A small multi-label image tagger, trained from scratch: activation gelu_tanh.
Rows from block 4 of a small multi-label image tagger, named by matrix and row number. Rows with one number belong to one neuron. Each number is 200 + 20 x the weight over its row's rms, rounded and kept within 0 to 999. All counts start at 0. After the name is the row's rms in percent of the matrix's.
After each neuron's rows are labels from the 100 images, of 14976, where the neuron reaches its highest value: "strongest on" is what is common among them; "lies over" is the class under the peak. Only what is clearly more common there than usual is listed. The data: Sentinel-2 satellite tiles (TerraMesh). In brackets: how many of the 100, against the usual share in percent.
# fc1: MLP up (model.blocks.4.mlp.fc1.weight, 384x192), inputs 64-127
# fc2: MLP down (model.blocks.4.mlp.fc2.weight, 192x384, transposed), outputs 64-127

fc1.346,082,184,196,189,182,232,221,228,195,226,207,215,195,178,217,219,198,210,225,199,225,202,201,228,195,233,178,237,217,171,229,170,240,231,182,208,165,218,235,193,230,209,198,197,211,183,197,179,163,225,180,167,206,215,195,169,241,232,201,182,221,210,184,212,221
fc2.346,084,220,211,214,222,177,191,229,218,188,194,211,220,193,176,182,201,201,203,217,202,201,214,218,207,201,178,181,175,220,184,229,177,190,185,185,215,206,193,211,210,197,210,223,206,223,205,183,202,208,180,194,205,232,161,165,184,215,209,177,225,170,171,206,214
strongest on: built area (84 vs 37.5); crops (76 vs 38.9); main land cover: crops (52 vs 20.2)
lies over: crops (45 vs 17.8)

fc1.285,094,194,197,189,192,203,186,206,168,205,186,190,219,210,216,216,235,189,234,195,198,219,206,218,173,200,196,158,212,190,186,186,242,225,214,228,240,185,196,157,260,171,186,212,207,227,215,181,185,215,203,171,233,231,194,176,206,204,189,192,220,185,218,195,155
fc2.285,090,199,215,224,196,187,188,188,219,238,201,181,195,193,203,196,211,258,202,207,203,217,223,201,181,204,205,172,203,197,227,183,175,183,174,206,198,250,182,214,165,238,200,203,224,198,214,211,178,191,213,210,202,188,198,249,183,202,198,212,224,195,194,199,192
strongest on: main land cover: water (31 vs 11.2)
lies over: snow or ice (33 vs 14)

fc1.89,072,209,180,185,213,198,150,245,160,222,217,160,192,208,213,198,214,195,222,202,194,199,172,198,213,191,172,205,207,197,237,170,202,209,233,226,200,183,202,236,210,231,185,193,238,220,205,201,201,210,188,242,198,221,204,205,218,180,218,201,172,199,201,215,166
fc2.89,073,210,170,202,173,187,200,198,212,183,184,189,181,154,214,212,211,202,196,205,222,168,161,216,185,191,206,223,200,206,210,209,183,215,199,198,186,232,235,191,225,179,218,210,184,228,211,214,223,167,189,178,197,212,204,180,230,215,184,219,221,166,189,185,191
strongest on: water (77 vs 40.5); bare ground (55 vs 24.3); snow or ice (49 vs 20.6); main land cover: water (42 vs 11.2)
lies over: water (49 vs 10.8)

fc1.106,055,166,202,223,196,158,210,182,193,229,202,202,185,265,196,206,158,202,217,173,197,222,185,205,231,206,213,206,223,213,203,176,207,200,199,198,220,192,225,226,187,210,201,207,157,160,201,170,178,192,214,204,201,189,246,226,215,229,194,158,195,209,216,207,219
fc2.106,051,232,216,231,194,231,168,212,194,190,188,187,207,142,221,184,178,206,212,212,176,205,173,175,165,173,184,206,217,202,195,207,206,223,215,207,213,168,134,164,203,187,203,204,194,182,224,209,186,202,196,206,208,196,198,176,196,210,229,189,183,207,164,207,204
strongest on: crops (89 vs 38.9); built area (81 vs 37.5); main land cover: crops (65 vs 20.2)
lies over: crops (72 vs 17.8)

fc1.252,092,176,162,199,165,146,185,198,192,180,210,188,218,226,245,175,216,167,249,203,156,188,217,242,203,217,224,176,221,184,180,228,188,232,194,187,186,179,198,171,207,178,216,205,205,181,217,199,187,181,206,200,229,222,192,198,229,225,184,175,188,186,217,204,196
fc2.252,098,221,187,166,187,240,209,193,201,199,198,213,179,188,168,187,184,199,184,232,193,216,210,240,210,227,210,192,183,212,195,211,238,191,174,135,193,167,194,163,202,206,180,169,194,197,212,198,193,191,198,209,203,219,215,198,211,201,197,232,224,216,185,205,194
strongest on: clouds (97 vs 15.5); main land cover: trees (52 vs 19.6)
lies over: clouds (91 vs 2.6)

fc1.382,116,180,204,199,210,205,209,224,211,193,221,201,201,231,221,187,183,180,200,223,191,194,212,213,195,199,210,199,205,223,200,165,215,189,191,172,211,207,225,246,193,213,225,214,183,193,180,236,212,197,238,195,195,224,194,183,179,180,217,170,235,222,200,210,239
fc2.382,107,212,176,170,205,226,164,217,200,210,233,220,249,191,190,180,196,217,202,184,189,214,195,214,193,179,191,228,221,197,180,233,195,200,174,187,206,201,181,228,233,199,183,189,214,206,173,181,227,215,214,205,219,224,211,181,226,185,199,212,221,190,162,202,184
strongest on: clouds (54 vs 15.5); main land cover: water (37 vs 11.2)
lies over: water (36 vs 10.8)

fc1.261,086,214,201,220,214,217,195,187,190,180,212,187,192,216,171,211,183,218,200,176,203,189,170,201,178,222,205,198,180,176,192,219,212,205,191,204,205,207,179,217,208,256,173,204,222,156,231,235,183,216,218,222,218,184,207,186,264,217,240,207,192,178,197,172,215
fc2.261,067,180,223,233,228,153,185,166,205,227,192,201,196,206,235,219,196,189,168,184,209,173,207,208,208,186,205,192,213,207,188,221,162,198,200,216,196,189,216,212,187,225,226,179,170,242,191,226,224,198,220,181,224,207,172,159,234,219,251,208,186,215,188,194,200
strongest on: built area (77 vs 37.5); crops (73 vs 38.9); main land cover: crops (55 vs 20.2)
lies over: crops (41 vs 17.8)

fc1.345,060,212,192,219,180,165,221,183,218,141,199,192,210,187,226,223,206,198,210,210,162,201,222,230,237,197,209,195,218,229,161,199,209,195,194,197,198,193,226,207,220,194,193,185,216,201,186,188,200,181,178,225,225,207,188,176,223,210,209,210,184,180,237,215,195
fc2.345,057,228,185,184,191,212,205,213,182,222,211,188,255,198,181,210,185,193,194,222,179,199,189,179,205,198,221,186,139,199,159,199,193,189,255,191,251,203,174,187,189,215,206,185,217,201,198,243,182,247,198,203,177,215,227,204,210,212,208,187,198,200,216,180,198
strongest on: clouds (99 vs 15.5); main land cover: clouds (41 vs 2.5)
lies over: clouds (99 vs 2.6)

fc1.293,079,167,155,201,204,180,189,229,169,179,178,164,210,200,187,190,157,214,195,226,197,239,233,246,199,184,214,243,191,213,177,221,182,226,185,209,225,201,189,199,237,194,189,181,236,186,196,169,218,210,216,238,205,183,185,199,230,213,229,215,184,188,220,228,221
fc2.293,071,213,200,199,211,245,155,230,175,190,230,179,176,224,189,184,199,162,191,197,159,169,205,218,234,203,215,167,226,205,192,193,214,183,171,183,202,199,208,208,191,239,204,179,199,200,220,213,164,158,224,196,206,208,221,206,189,197,196,214,204,213,194,210,225
strongest on: clouds (85 vs 15.5); main land cover: trees (46 vs 19.6)
lies over: clouds (33 vs 2.6)

fc1.4,072,170,216,182,193,205,175,227,158,208,167,220,217,239,201,215,202,211,207,189,187,222,203,167,206,209,231,205,226,228,158,221,201,205,195,209,203,234,168,194,201,190,234,206,182,235,174,173,213,240,206,183,227,208,202,191,193,181,212,244,195,207,205,196,211
fc2.4,074,246,240,199,212,187,190,207,196,230,201,202,216,200,208,225,224,187,233,215,229,162,222,219,205,184,179,192,201,227,189,236,205,195,212,156,207,220,169,192,204,181,193,191,204,206,204,244,215,148,181,192,178,187,222,194,176,213,202,174,184,198,210,186,167
strongest on: crops (89 vs 38.9); built area (80 vs 37.5); main land cover: crops (74 vs 20.2)
lies over: crops (68 vs 17.8)

fc1.315,055,207,169,191,189,205,229,222,225,159,201,177,211,225,194,202,205,230,209,209,218,282,201,222,213,177,207,196,188,151,200,184,180,184,187,228,174,220,186,196,198,219,221,183,205,213,216,182,191,178,230,206,212,180,205,218,232,196,182,216,208,192,217,176,182
fc2.315,053,209,189,182,194,227,209,165,205,198,197,220,222,220,185,194,204,202,223,162,186,169,195,222,182,209,211,204,211,233,219,246,225,178,182,174,201,194,188,182,209,207,178,164,202,217,180,193,141,179,182,215,224,210,224,194,229,173,210,236,246,210,194,192,206
strongest on: clouds (97 vs 15.5); trees (89 vs 58.6); main land cover: trees (59 vs 19.6)
lies over: clouds (55 vs 2.6)

fc1.14,100,190,215,218,187,199,184,238,215,197,192,221,211,217,189,202,179,200,167,260,223,215,204,238,158,193,206,195,214,202,181,198,194,184,166,199,202,218,172,196,218,216,182,192,217,202,215,191,166,180,233,190,193,178,258,210,196,192,174,186,221,216,202,227,205
fc2.14,107,189,191,168,206,214,186,175,233,195,228,189,186,192,190,183,230,185,218,166,195,233,205,234,210,186,180,210,169,223,167,214,215,178,219,175,215,196,206,201,203,211,212,168,229,176,200,202,190,244,215,189,156,190,177,185,196,182,157,221,229,188,192,180,220
strongest on: main land cover: water (33 vs 11.2); flooded vegetation (28 vs 10.2)
lies over: water (36 vs 10.8)

fc1.43,128,221,203,218,216,242,168,205,213,186,196,199,253,164,201,185,231,187,220,182,172,179,195,202,221,180,197,172,198,205,179,184,211,227,218,200,181,212,216,194,183,180,196,172,193,159,187,173,186,209,200,226,215,239,184,194,175,207,186,203,224,192,205,173,207
fc2.43,145,237,200,235,189,231,186,184,223,206,187,216,198,203,206,210,207,215,210,223,202,159,210,233,174,219,159,200,207,249,240,204,189,179,198,215,194,205,185,214,199,186,187,214,203,233,200,180,184,211,201,209,191,213,173,203,207,191,215,206,226,196,207,201,219
strongest on: snow or ice (51 vs 20.6); main land cover: snow or ice (37 vs 14.6)
lies over: snow or ice (41 vs 14)

fc1.327,099,174,187,206,208,222,182,180,181,208,179,208,189,219,215,212,204,210,202,177,189,242,213,230,208,169,195,196,215,186,207,193,175,212,159,204,199,182,216,169,214,207,224,204,184,181,222,203,207,175,236,207,218,189,207,218,216,181,200,185,217,204,215,137,223
fc2.327,113,204,177,162,206,196,167,176,173,201,206,225,202,197,174,185,185,187,178,219,220,164,184,202,200,188,234,243,191,217,175,182,188,211,196,150,231,176,190,213,195,224,240,244,199,199,236,212,204,201,203,208,212,162,178,213,183,213,199,153,203,227,183,211,205
strongest on: water (75 vs 40.5); main land cover: water (49 vs 11.2); snow or ice (47 vs 20.6)
lies over: water (53 vs 10.8); snow or ice (32 vs 14)

fc1.309,099,212,163,210,230,193,180,190,214,208,182,209,208,170,201,195,201,186,200,201,184,170,213,165,196,196,205,212,180,146,198,181,234,201,190,187,259,186,176,206,188,211,179,221,208,185,228,204,190,179,211,194,171,178,187,191,233,188,203,189,192,197,191,165,189
fc2.309,116,164,165,225,215,237,188,227,193,209,207,182,194,155,198,207,212,189,201,163,240,194,211,176,210,208,167,200,182,176,188,191,212,229,190,208,226,200,218,190,198,207,229,178,228,177,199,207,190,225,216,208,211,196,231,204,193,256,191,189,212,199,218,225,214
strongest on: main land cover: rangeland (64 vs 20.4)
lies over: rangeland (66 vs 22.5)

fc1.278,092,217,196,185,189,165,180,226,172,218,196,183,204,190,208,199,187,180,203,193,170,175,215,183,209,193,187,215,196,212,177,189,195,201,174,209,229,225,162,202,229,190,166,206,197,168,211,229,208,168,181,188,196,181,198,205,186,233,199,208,237,192,215,204,199
fc2.278,096,189,186,173,219,209,186,198,198,219,188,188,240,180,203,205,233,200,182,238,233,207,205,174,157,166,195,209,215,229,187,203,217,210,208,207,200,198,204,197,217,155,216,209,227,231,164,238,173,198,207,190,231,224,168,217,203,171,214,206,162,209,195,204,193
strongest on: water (66 vs 40.5); snow or ice (56 vs 20.6); main land cover: snow or ice (34 vs 14.6)
lies over: snow or ice (34 vs 14)

fc1.73,072,191,177,187,191,202,211,199,199,192,207,196,159,206,185,200,229,214,193,173,174,203,209,208,167,214,170,199,158,158,200,193,220,203,200,211,208,184,200,178,221,246,206,155,202,206,194,184,168,182,203,225,196,232,224,226,193,207,196,208,221,206,222,239,200
fc2.73,092,206,220,208,178,191,231,187,184,177,165,181,195,221,203,204,196,207,201,202,183,172,209,210,199,229,217,200,210,234,205,186,191,168,219,218,245,202,222,260,199,186,189,230,173,202,205,220,224,198,219,206,188,185,189,209,235,150,233,200,229,241,193,194,206
strongest on: main land cover: water (48 vs 11.2); main land cover: trees (43 vs 19.6)
lies over: water (49 vs 10.8); trees (43 vs 20.1)

fc1.80,120,208,180,209,189,203,164,169,241,197,189,213,169,201,199,208,184,185,189,198,204,198,205,172,212,234,220,207,209,243,228,229,204,205,189,248,224,201,238,179,238,186,199,194,201,203,241,203,183,169,201,179,234,185,215,229,230,206,226,215,176,171,191,201,178
fc2.80,104,213,203,221,214,182,205,231,208,211,214,178,205,174,209,219,160,198,177,217,203,189,200,241,228,212,176,199,179,181,210,202,204,217,217,159,207,223,215,211,205,167,204,200,176,182,172,227,190,223,225,197,225,200,184,196,210,183,225,148,186,183,217,207,159
strongest on: built area (71 vs 37.5); crops (67 vs 38.9); main land cover: crops (44 vs 20.2); clouds (42 vs 15.5)
lies over: crops (37 vs 17.8)

fc1.177,100,206,201,199,213,210,162,222,216,208,229,191,203,189,193,199,220,236,187,171,205,169,220,195,227,219,192,197,190,199,164,162,221,234,190,181,185,195,217,228,209,205,220,167,204,172,245,214,170,193,209,176,194,214,190,191,206,187,183,205,194,185,202,196,186
fc2.177,108,196,187,195,188,201,163,190,204,224,229,181,191,168,229,230,176,188,151,242,227,168,217,195,190,209,248,204,214,228,184,188,210,196,226,207,180,194,202,197,200,185,200,217,189,225,193,166,174,194,192,199,200,197,186,188,204,210,193,225,214,172,182,178,218
strongest on: built area (89 vs 37.5); crops (77 vs 38.9)
lies over: built area (29 vs 5.1)

fc1.173,117,228,183,215,202,236,160,222,187,201,193,144,214,165,194,205,197,208,187,213,167,219,203,214,213,195,199,185,215,218,201,167,219,193,163,230,204,207,199,204,199,190,209,213,192,211,190,203,169,187,209,242,187,229,173,230,203,233,224,185,205,216,194,204,195
fc2.173,131,213,212,195,212,166,203,170,200,218,226,192,205,212,211,180,188,176,192,222,223,208,208,171,175,247,225,202,180,193,203,216,175,206,214,226,194,221,207,180,183,209,216,197,200,168,218,171,194,175,184,186,185,173,200,208,213,231,192,189,202,201,193,212,193
strongest on: trees (93 vs 58.6); main land cover: trees (72 vs 19.6)
lies over: trees (72 vs 20.1)

fc1.218,096,207,198,196,217,255,201,177,192,193,217,230,213,224,199,202,193,167,213,225,168,208,208,191,197,192,192,184,168,222,214,188,221,175,215,172,212,204,170,203,163,198,186,195,201,236,166,166,221,174,209,220,232,231,205,199,192,177,194,200,193,220,195,218,177
fc2.218,101,210,204,200,202,180,197,200,237,227,170,199,189,196,208,207,247,202,218,214,171,192,219,182,228,224,229,190,168,183,197,190,155,192,181,221,192,240,220,228,208,234,209,174,160,208,196,203,215,207,218,206,212,159,197,177,175,197,184,166,169,230,221,202,186
strongest on: trees (89 vs 58.6); water (68 vs 40.5); clouds (38 vs 15.5)
lies over: trees (66 vs 20.1)

fc1.108,102,189,161,226,183,210,190,187,213,214,206,184,211,197,185,208,206,204,191,190,189,203,216,170,178,185,187,219,218,259,218,201,210,198,189,199,222,190,235,224,202,199,216,190,240,184,217,194,186,192,156,199,190,227,176,201,221,167,206,203,188,218,226,197,195
fc2.108,105,191,187,203,166,198,188,216,187,168,220,174,171,183,196,141,169,163,187,221,201,190,196,222,230,170,193,198,246,157,195,192,202,192,199,233,204,238,231,168,206,188,197,231,210,206,203,186,216,232,182,234,210,199,212,186,236,192,229,214,186,193,185,201,168
strongest on: main land cover: water (40 vs 11.2); main land cover: snow or ice (33 vs 14.6)
lies over: water (47 vs 10.8); snow or ice (33 vs 14)

fc1.259,074,208,191,198,198,181,235,190,186,210,200,217,215,194,198,227,178,194,164,203,213,201,174,220,200,173,215,202,176,180,217,232,184,205,198,184,179,189,208,204,163,238,138,189,197,226,201,173,152,239,213,159,194,228,214,211,199,198,174,212,191,206,204,185,183
fc2.259,079,207,220,175,194,225,214,214,176,200,223,202,183,176,184,160,218,213,214,212,200,231,188,194,224,195,232,199,194,190,187,224,170,201,237,205,211,196,199,205,191,185,208,183,218,173,207,186,191,207,200,202,205,218,202,215,162,183,206,223,198,198,221,227,192
strongest on: water (87 vs 40.5); main land cover: water (86 vs 11.2); clouds (39 vs 15.5)
lies over: water (83 vs 10.8)

fc1.347,116,189,189,185,190,206,180,231,209,216,188,211,218,207,192,178,233,207,172,240,209,241,184,204,211,211,201,222,197,249,202,189,191,214,223,163,195,240,197,201,245,194,220,196,210,185,181,159,215,200,202,187,223,220,189,209,188,183,170,208,228,194,226,224,179
fc2.347,136,185,210,199,210,236,196,205,198,231,210,220,220,207,200,215,199,182,201,194,205,203,234,198,206,206,242,207,214,161,237,222,184,193,183,190,193,188,193,205,232,173,167,191,240,200,158,202,215,211,160,195,198,200,169,210,203,223,183,194,208,184,200,221,192
strongest on: main land cover: rangeland (53 vs 20.4)
lies over: rangeland (59 vs 22.5)

fc1.98,097,192,211,240,186,205,220,222,185,178,195,184,201,216,206,218,172,181,154,206,204,167,205,171,207,230,229,201,220,199,190,189,195,224,206,179,199,193,209,163,226,199,204,163,229,214,206,221,205,211,201,188,237,221,203,194,228,199,199,193,191,186,220,192,208
fc2.98,095,213,211,163,197,155,210,198,226,187,204,199,214,217,194,189,215,182,187,177,203,223,208,205,184,226,192,199,213,198,201,227,203,230,174,173,239,213,222,251,209,212,180,193,189,189,195,192,196,177,213,194,207,176,182,215,197,182,191,171,234,206,199,195,199
strongest on: crops (67 vs 38.9); main land cover: crops (45 vs 20.2)
lies over: crops (43 vs 17.8)

fc1.249,121,196,159,201,189,189,210,193,196,195,205,210,187,194,185,234,212,167,204,208,187,197,215,183,174,202,199,205,240,177,209,205,212,168,178,214,218,203,169,206,197,198,228,201,190,173,201,225,198,184,209,224,194,195,166,177,179,202,196,184,232,225,185,189,204
fc2.249,132,184,215,159,228,192,216,198,218,230,182,182,181,181,188,202,178,176,201,219,218,225,236,220,188,209,161,243,209,199,191,190,181,210,200,222,221,194,205,207,219,201,182,180,231,212,209,193,217,250,205,175,187,180,169,195,186,186,186,188,224,167,220,189,206
strongest on: trees (88 vs 58.6); snow or ice (85 vs 20.6); main land cover: snow or ice (59 vs 14.6); flooded vegetation (27 vs 10.2)
lies over: snow or ice (47 vs 14)

fc1.86,119,178,202,203,185,228,180,174,197,208,190,177,193,174,202,203,234,173,213,216,209,224,185,202,176,217,228,198,168,219,179,188,202,254,201,212,165,208,213,230,220,187,179,182,204,215,228,160,207,180,192,190,220,222,198,222,194,238,221,179,225,186,189,254,223
fc2.86,126,208,194,187,228,171,197,213,197,223,222,202,221,178,162,191,216,202,220,180,236,187,207,216,184,212,183,203,209,183,232,189,215,165,202,207,206,201,202,170,146,179,225,195,198,171,171,205,190,175,216,214,176,177,155,202,234,189,208,210,185,210,193,186,201
strongest on: trees (88 vs 58.6); crops (72 vs 38.9); main land cover: crops (44 vs 20.2)
lies over: crops (40 vs 17.8)

fc1.154,104,206,189,206,188,198,206,164,176,185,172,173,203,189,166,178,277,218,192,185,182,199,172,183,189,187,195,191,191,180,196,207,239,189,199,204,216,213,184,187,191,186,207,187,218,206,202,165,228,187,188,189,200,190,181,223,237,177,208,198,212,165,196,187,166
fc2.154,095,184,202,226,187,198,206,210,191,200,242,183,163,180,185,158,151,194,215,213,215,223,173,182,214,167,203,178,188,208,190,224,212,205,187,198,179,194,223,199,203,178,167,169,177,228,182,207,185,225,206,183,182,242,187,211,200,195,214,197,178,192,203,178,223
strongest on: water (66 vs 40.5); clouds (35 vs 15.5); flooded vegetation (28 vs 10.2)
lies over: water (38 vs 10.8)

fc1.302,121,198,180,215,226,182,205,193,211,195,198,233,210,189,201,198,232,238,217,186,184,221,217,185,200,199,193,192,170,207,187,203,178,220,161,221,175,194,196,228,230,194,211,202,166,167,212,215,200,183,197,237,187,221,194,199,213,194,206,206,192,207,203,220,214
fc2.302,108,193,211,203,196,206,198,204,184,214,199,192,196,190,218,191,180,174,196,188,212,211,225,173,211,200,230,211,199,215,218,176,181,176,184,172,202,213,177,192,166,210,198,181,220,218,175,206,156,214,201,181,206,174,183,225,208,178,193,220,208,187,243,202,178
strongest on: clouds (40 vs 15.5)
lies over: clouds (32 vs 2.6)

fc1.104,108,222,200,203,237,183,194,218,158,195,210,202,248,223,181,186,225,213,218,196,213,161,177,195,208,178,218,188,200,194,225,194,221,172,188,195,192,226,225,150,190,203,219,214,190,200,182,200,241,208,171,194,196,244,179,206,204,198,207,200,211,218,167,207,191
fc2.104,101,178,211,232,208,218,177,203,225,223,222,142,212,187,171,195,243,198,185,167,201,197,233,182,172,219,231,185,195,202,167,198,209,184,196,180,188,184,225,199,206,178,176,191,191,194,216,196,216,173,197,216,207,171,212,184,218,186,228,194,210,195,180,219,183
strongest on: crops (87 vs 38.9); main land cover: crops (78 vs 20.2); built area (62 vs 37.5)
lies over: crops (76 vs 17.8)

fc1.44,116,185,190,193,203,179,190,194,211,222,185,172,178,172,189,211,178,171,219,195,209,297,171,224,207,200,217,222,227,252,194,199,246,218,216,191,208,202,178,233,176,199,212,212,184,184,239,240,219,168,198,145,228,180,199,196,209,198,198,205,227,211,212,177,204
fc2.44,130,223,189,219,201,221,194,195,199,186,195,192,193,205,214,184,168,211,188,203,202,175,178,152,222,209,236,198,224,194,208,178,184,200,212,171,231,181,153,208,217,183,190,192,245,194,195,202,199,187,184,193,193,230,176,196,177,167,214,216,191,197,195,228,243
strongest on: crops (95 vs 38.9); built area (93 vs 37.5); main land cover: crops (86 vs 20.2)
lies over: crops (84 vs 17.8)

fc1.34,096,179,185,181,235,169,226,218,206,198,184,216,227,234,177,191,197,220,203,160,193,238,199,235,225,183,191,221,196,193,184,200,207,180,182,203,241,174,170,203,200,213,210,200,177,152,186,206,200,218,181,176,180,168,191,175,219,187,195,176,195,168,208,218,180
fc2.34,118,173,197,208,236,205,186,218,203,216,199,176,173,185,191,186,170,198,231,203,215,208,205,204,183,211,170,182,187,196,197,195,221,178,195,203,204,227,188,202,183,204,185,240,211,221,217,197,220,210,203,208,183,218,200,192,213,201,174,217,219,220,197,197,205
strongest on: main land cover: rangeland (41 vs 20.4)
lies over: rangeland (49 vs 22.5)

fc1.310,089,196,203,215,203,222,190,197,226,213,248,189,177,215,189,236,220,188,202,194,194,216,229,214,169,194,218,189,205,193,198,212,227,175,262,233,221,185,193,185,211,247,193,210,198,203,191,186,202,166,194,210,155,195,200,165,192,213,171,190,225,194,191,193,183
fc2.310,099,228,177,215,216,184,221,183,183,168,214,170,192,221,182,183,170,190,197,200,215,255,232,184,202,221,191,170,190,213,181,194,179,177,210,194,192,179,198,200,179,182,184,167,212,166,185,193,193,186,194,185,207,212,212,188,216,209,218,230,222,213,186,177,193
strongest on: water (78 vs 40.5); main land cover: water (68 vs 11.2)
lies over: water (71 vs 10.8)

fc1.294,149,220,206,212,189,212,198,195,210,196,201,201,201,221,187,197,183,209,209,211,176,249,226,164,197,210,164,208,232,237,163,208,203,167,194,211,182,238,174,183,198,215,216,236,184,230,185,190,175,197,172,172,208,182,218,188,201,201,178,237,220,208,206,203,201
fc2.294,107,182,201,199,238,228,208,180,218,201,203,242,195,177,222,176,194,195,226,179,202,167,179,217,189,200,212,180,205,178,218,162,198,237,192,174,206,169,207,222,187,185,223,170,204,214,225,182,244,204,211,213,191,164,167,184,200,194,205,187,194,171,192,212,193
strongest on: trees (97 vs 58.6); main land cover: trees (84 vs 19.6); clouds (36 vs 15.5)
lies over: trees (90 vs 20.1)

fc1.54,096,187,198,222,223,174,211,206,216,176,220,212,220,219,216,236,232,192,202,226,209,190,190,235,217,189,210,184,215,185,214,197,203,216,189,195,214,204,194,239,227,191,217,230,198,207,189,165,227,207,194,190,181,187,205,197,191,176,209,204,211,216,201,213,220
fc2.54,088,202,224,215,211,211,207,205,191,174,236,189,217,191,205,200,187,192,191,184,181,176,192,179,193,199,213,190,192,199,202,234,163,223,153,169,184,177,180,210,205,205,187,196,192,212,201,191,214,177,233,179,231,199,174,177,212,231,233,167,185,195,149,209,204
strongest on: built area (79 vs 37.5); crops (75 vs 38.9); main land cover: crops (54 vs 20.2)
lies over: crops (50 vs 17.8)

fc1.304,053,211,201,251,188,190,203,220,185,225,156,169,211,203,213,212,172,199,197,208,197,196,218,178,206,199,188,209,218,267,196,181,186,204,166,205,195,212,183,187,210,215,210,192,218,207,160,177,221,211,208,172,195,217,173,196,188,213,221,175,198,234,180,181,223
fc2.304,059,231,205,209,223,223,194,215,208,169,220,239,178,190,187,220,214,204,191,200,204,216,192,207,198,219,208,205,184,170,186,202,212,209,172,231,200,214,200,190,229,155,229,213,175,191,229,240,223,221,206,192,198,241,186,221,231,234,250,188,181,205,222,193,201
strongest on: snow or ice (44 vs 20.6); main land cover: snow or ice (36 vs 14.6)
lies over: snow or ice (39 vs 14)

fc1.343,113,194,200,206,184,189,201,186,202,168,208,173,218,194,164,220,204,205,179,205,212,200,191,232,190,206,231,207,217,187,191,213,192,217,204,169,189,193,159,200,186,211,226,184,173,194,194,232,169,232,208,237,192,223,257,222,204,197,232,211,211,222,218,205,214
fc2.343,112,204,199,196,216,184,230,221,181,190,209,238,211,192,186,237,229,159,170,191,213,192,205,178,187,206,194,181,206,227,234,187,189,226,195,177,184,214,155,193,191,202,208,202,208,171,208,217,181,152,215,205,202,229,205,225,196,192,181,231,190,180,169,213,185
strongest on: water (76 vs 40.5); bare ground (49 vs 24.3); main land cover: water (33 vs 11.2)
lies over: water (37 vs 10.8)

fc1.78,064,248,174,191,216,182,189,230,208,201,173,195,182,187,202,185,205,232,222,202,211,188,199,201,201,226,156,199,179,206,199,231,201,213,208,192,179,189,202,245,188,166,174,168,196,198,190,218,184,172,178,233,199,221,238,207,219,201,189,184,197,162,215,166,193
fc2.78,064,187,189,193,198,218,194,184,187,192,199,170,189,195,222,208,203,189,221,179,189,185,201,225,199,206,177,174,178,201,224,206,207,164,144,214,187,192,202,180,222,199,197,191,213,213,188,203,237,169,194,168,220,185,208,183,186,186,152,180,208,210,198,205,193
strongest on: trees (95 vs 58.6); clouds (91 vs 15.5); main land cover: trees (58 vs 19.6)
lies over: clouds (69 vs 2.6)

fc1.340,123,184,220,190,216,183,178,210,181,184,184,213,185,198,192,206,206,195,180,216,179,209,208,203,195,210,196,189,210,230,186,214,198,172,217,186,223,216,193,218,205,212,207,208,209,205,206,174,207,204,157,194,198,208,207,222,215,182,221,154,172,211,247,225,181
fc2.340,111,235,259,226,207,205,191,200,177,211,164,164,162,204,169,170,190,197,202,207,227,210,212,225,197,194,205,237,204,201,240,230,211,218,202,199,214,218,214,190,195,196,198,189,174,180,211,188,232,188,201,189,217,197,214,188,221,202,201,213,183,201,168,198,213
strongest on: crops (72 vs 38.9); main land cover: crops (54 vs 20.2)
lies over: crops (57 vs 17.8)

fc1.244,103,207,149,196,208,201,185,195,201,193,228,151,192,187,204,210,189,197,182,209,195,230,187,170,179,241,238,216,214,217,177,192,255,189,226,205,242,183,190,253,209,160,194,213,227,174,207,217,217,202,209,202,187,196,232,219,204,214,202,213,200,215,176,186,197
fc2.244,124,201,185,199,205,246,233,177,203,208,185,223,190,212,211,228,209,222,204,197,204,213,206,183,232,210,229,179,212,226,198,198,221,203,180,189,228,222,163,175,212,201,207,202,200,210,197,170,165,190,204,190,159,194,183,165,197,201,217,182,225,195,191,241,222
strongest on: crops (78 vs 38.9); built area (68 vs 37.5); main land cover: crops (64 vs 20.2)
lies over: crops (63 vs 17.8)

fc1.264,060,217,173,192,248,219,197,190,169,203,189,218,193,203,198,152,179,182,184,228,198,195,185,206,235,177,247,217,214,200,187,191,226,194,204,178,213,197,218,183,186,208,172,201,189,224,206,204,195,195,237,222,180,207,210,184,160,204,184,199,237,192,183,204,190
fc2.264,061,172,184,224,187,172,218,192,182,220,202,192,211,201,219,211,221,211,245,170,194,191,186,194,190,204,188,161,184,218,219,182,198,205,208,179,201,213,221,229,228,222,201,189,192,194,192,219,169,222,198,235,203,230,206,158,175,202,210,206,156,211,195,172,227
strongest on: built area (68 vs 37.5); crops (68 vs 38.9); main land cover: crops (42 vs 20.2)
lies over: crops (46 vs 17.8)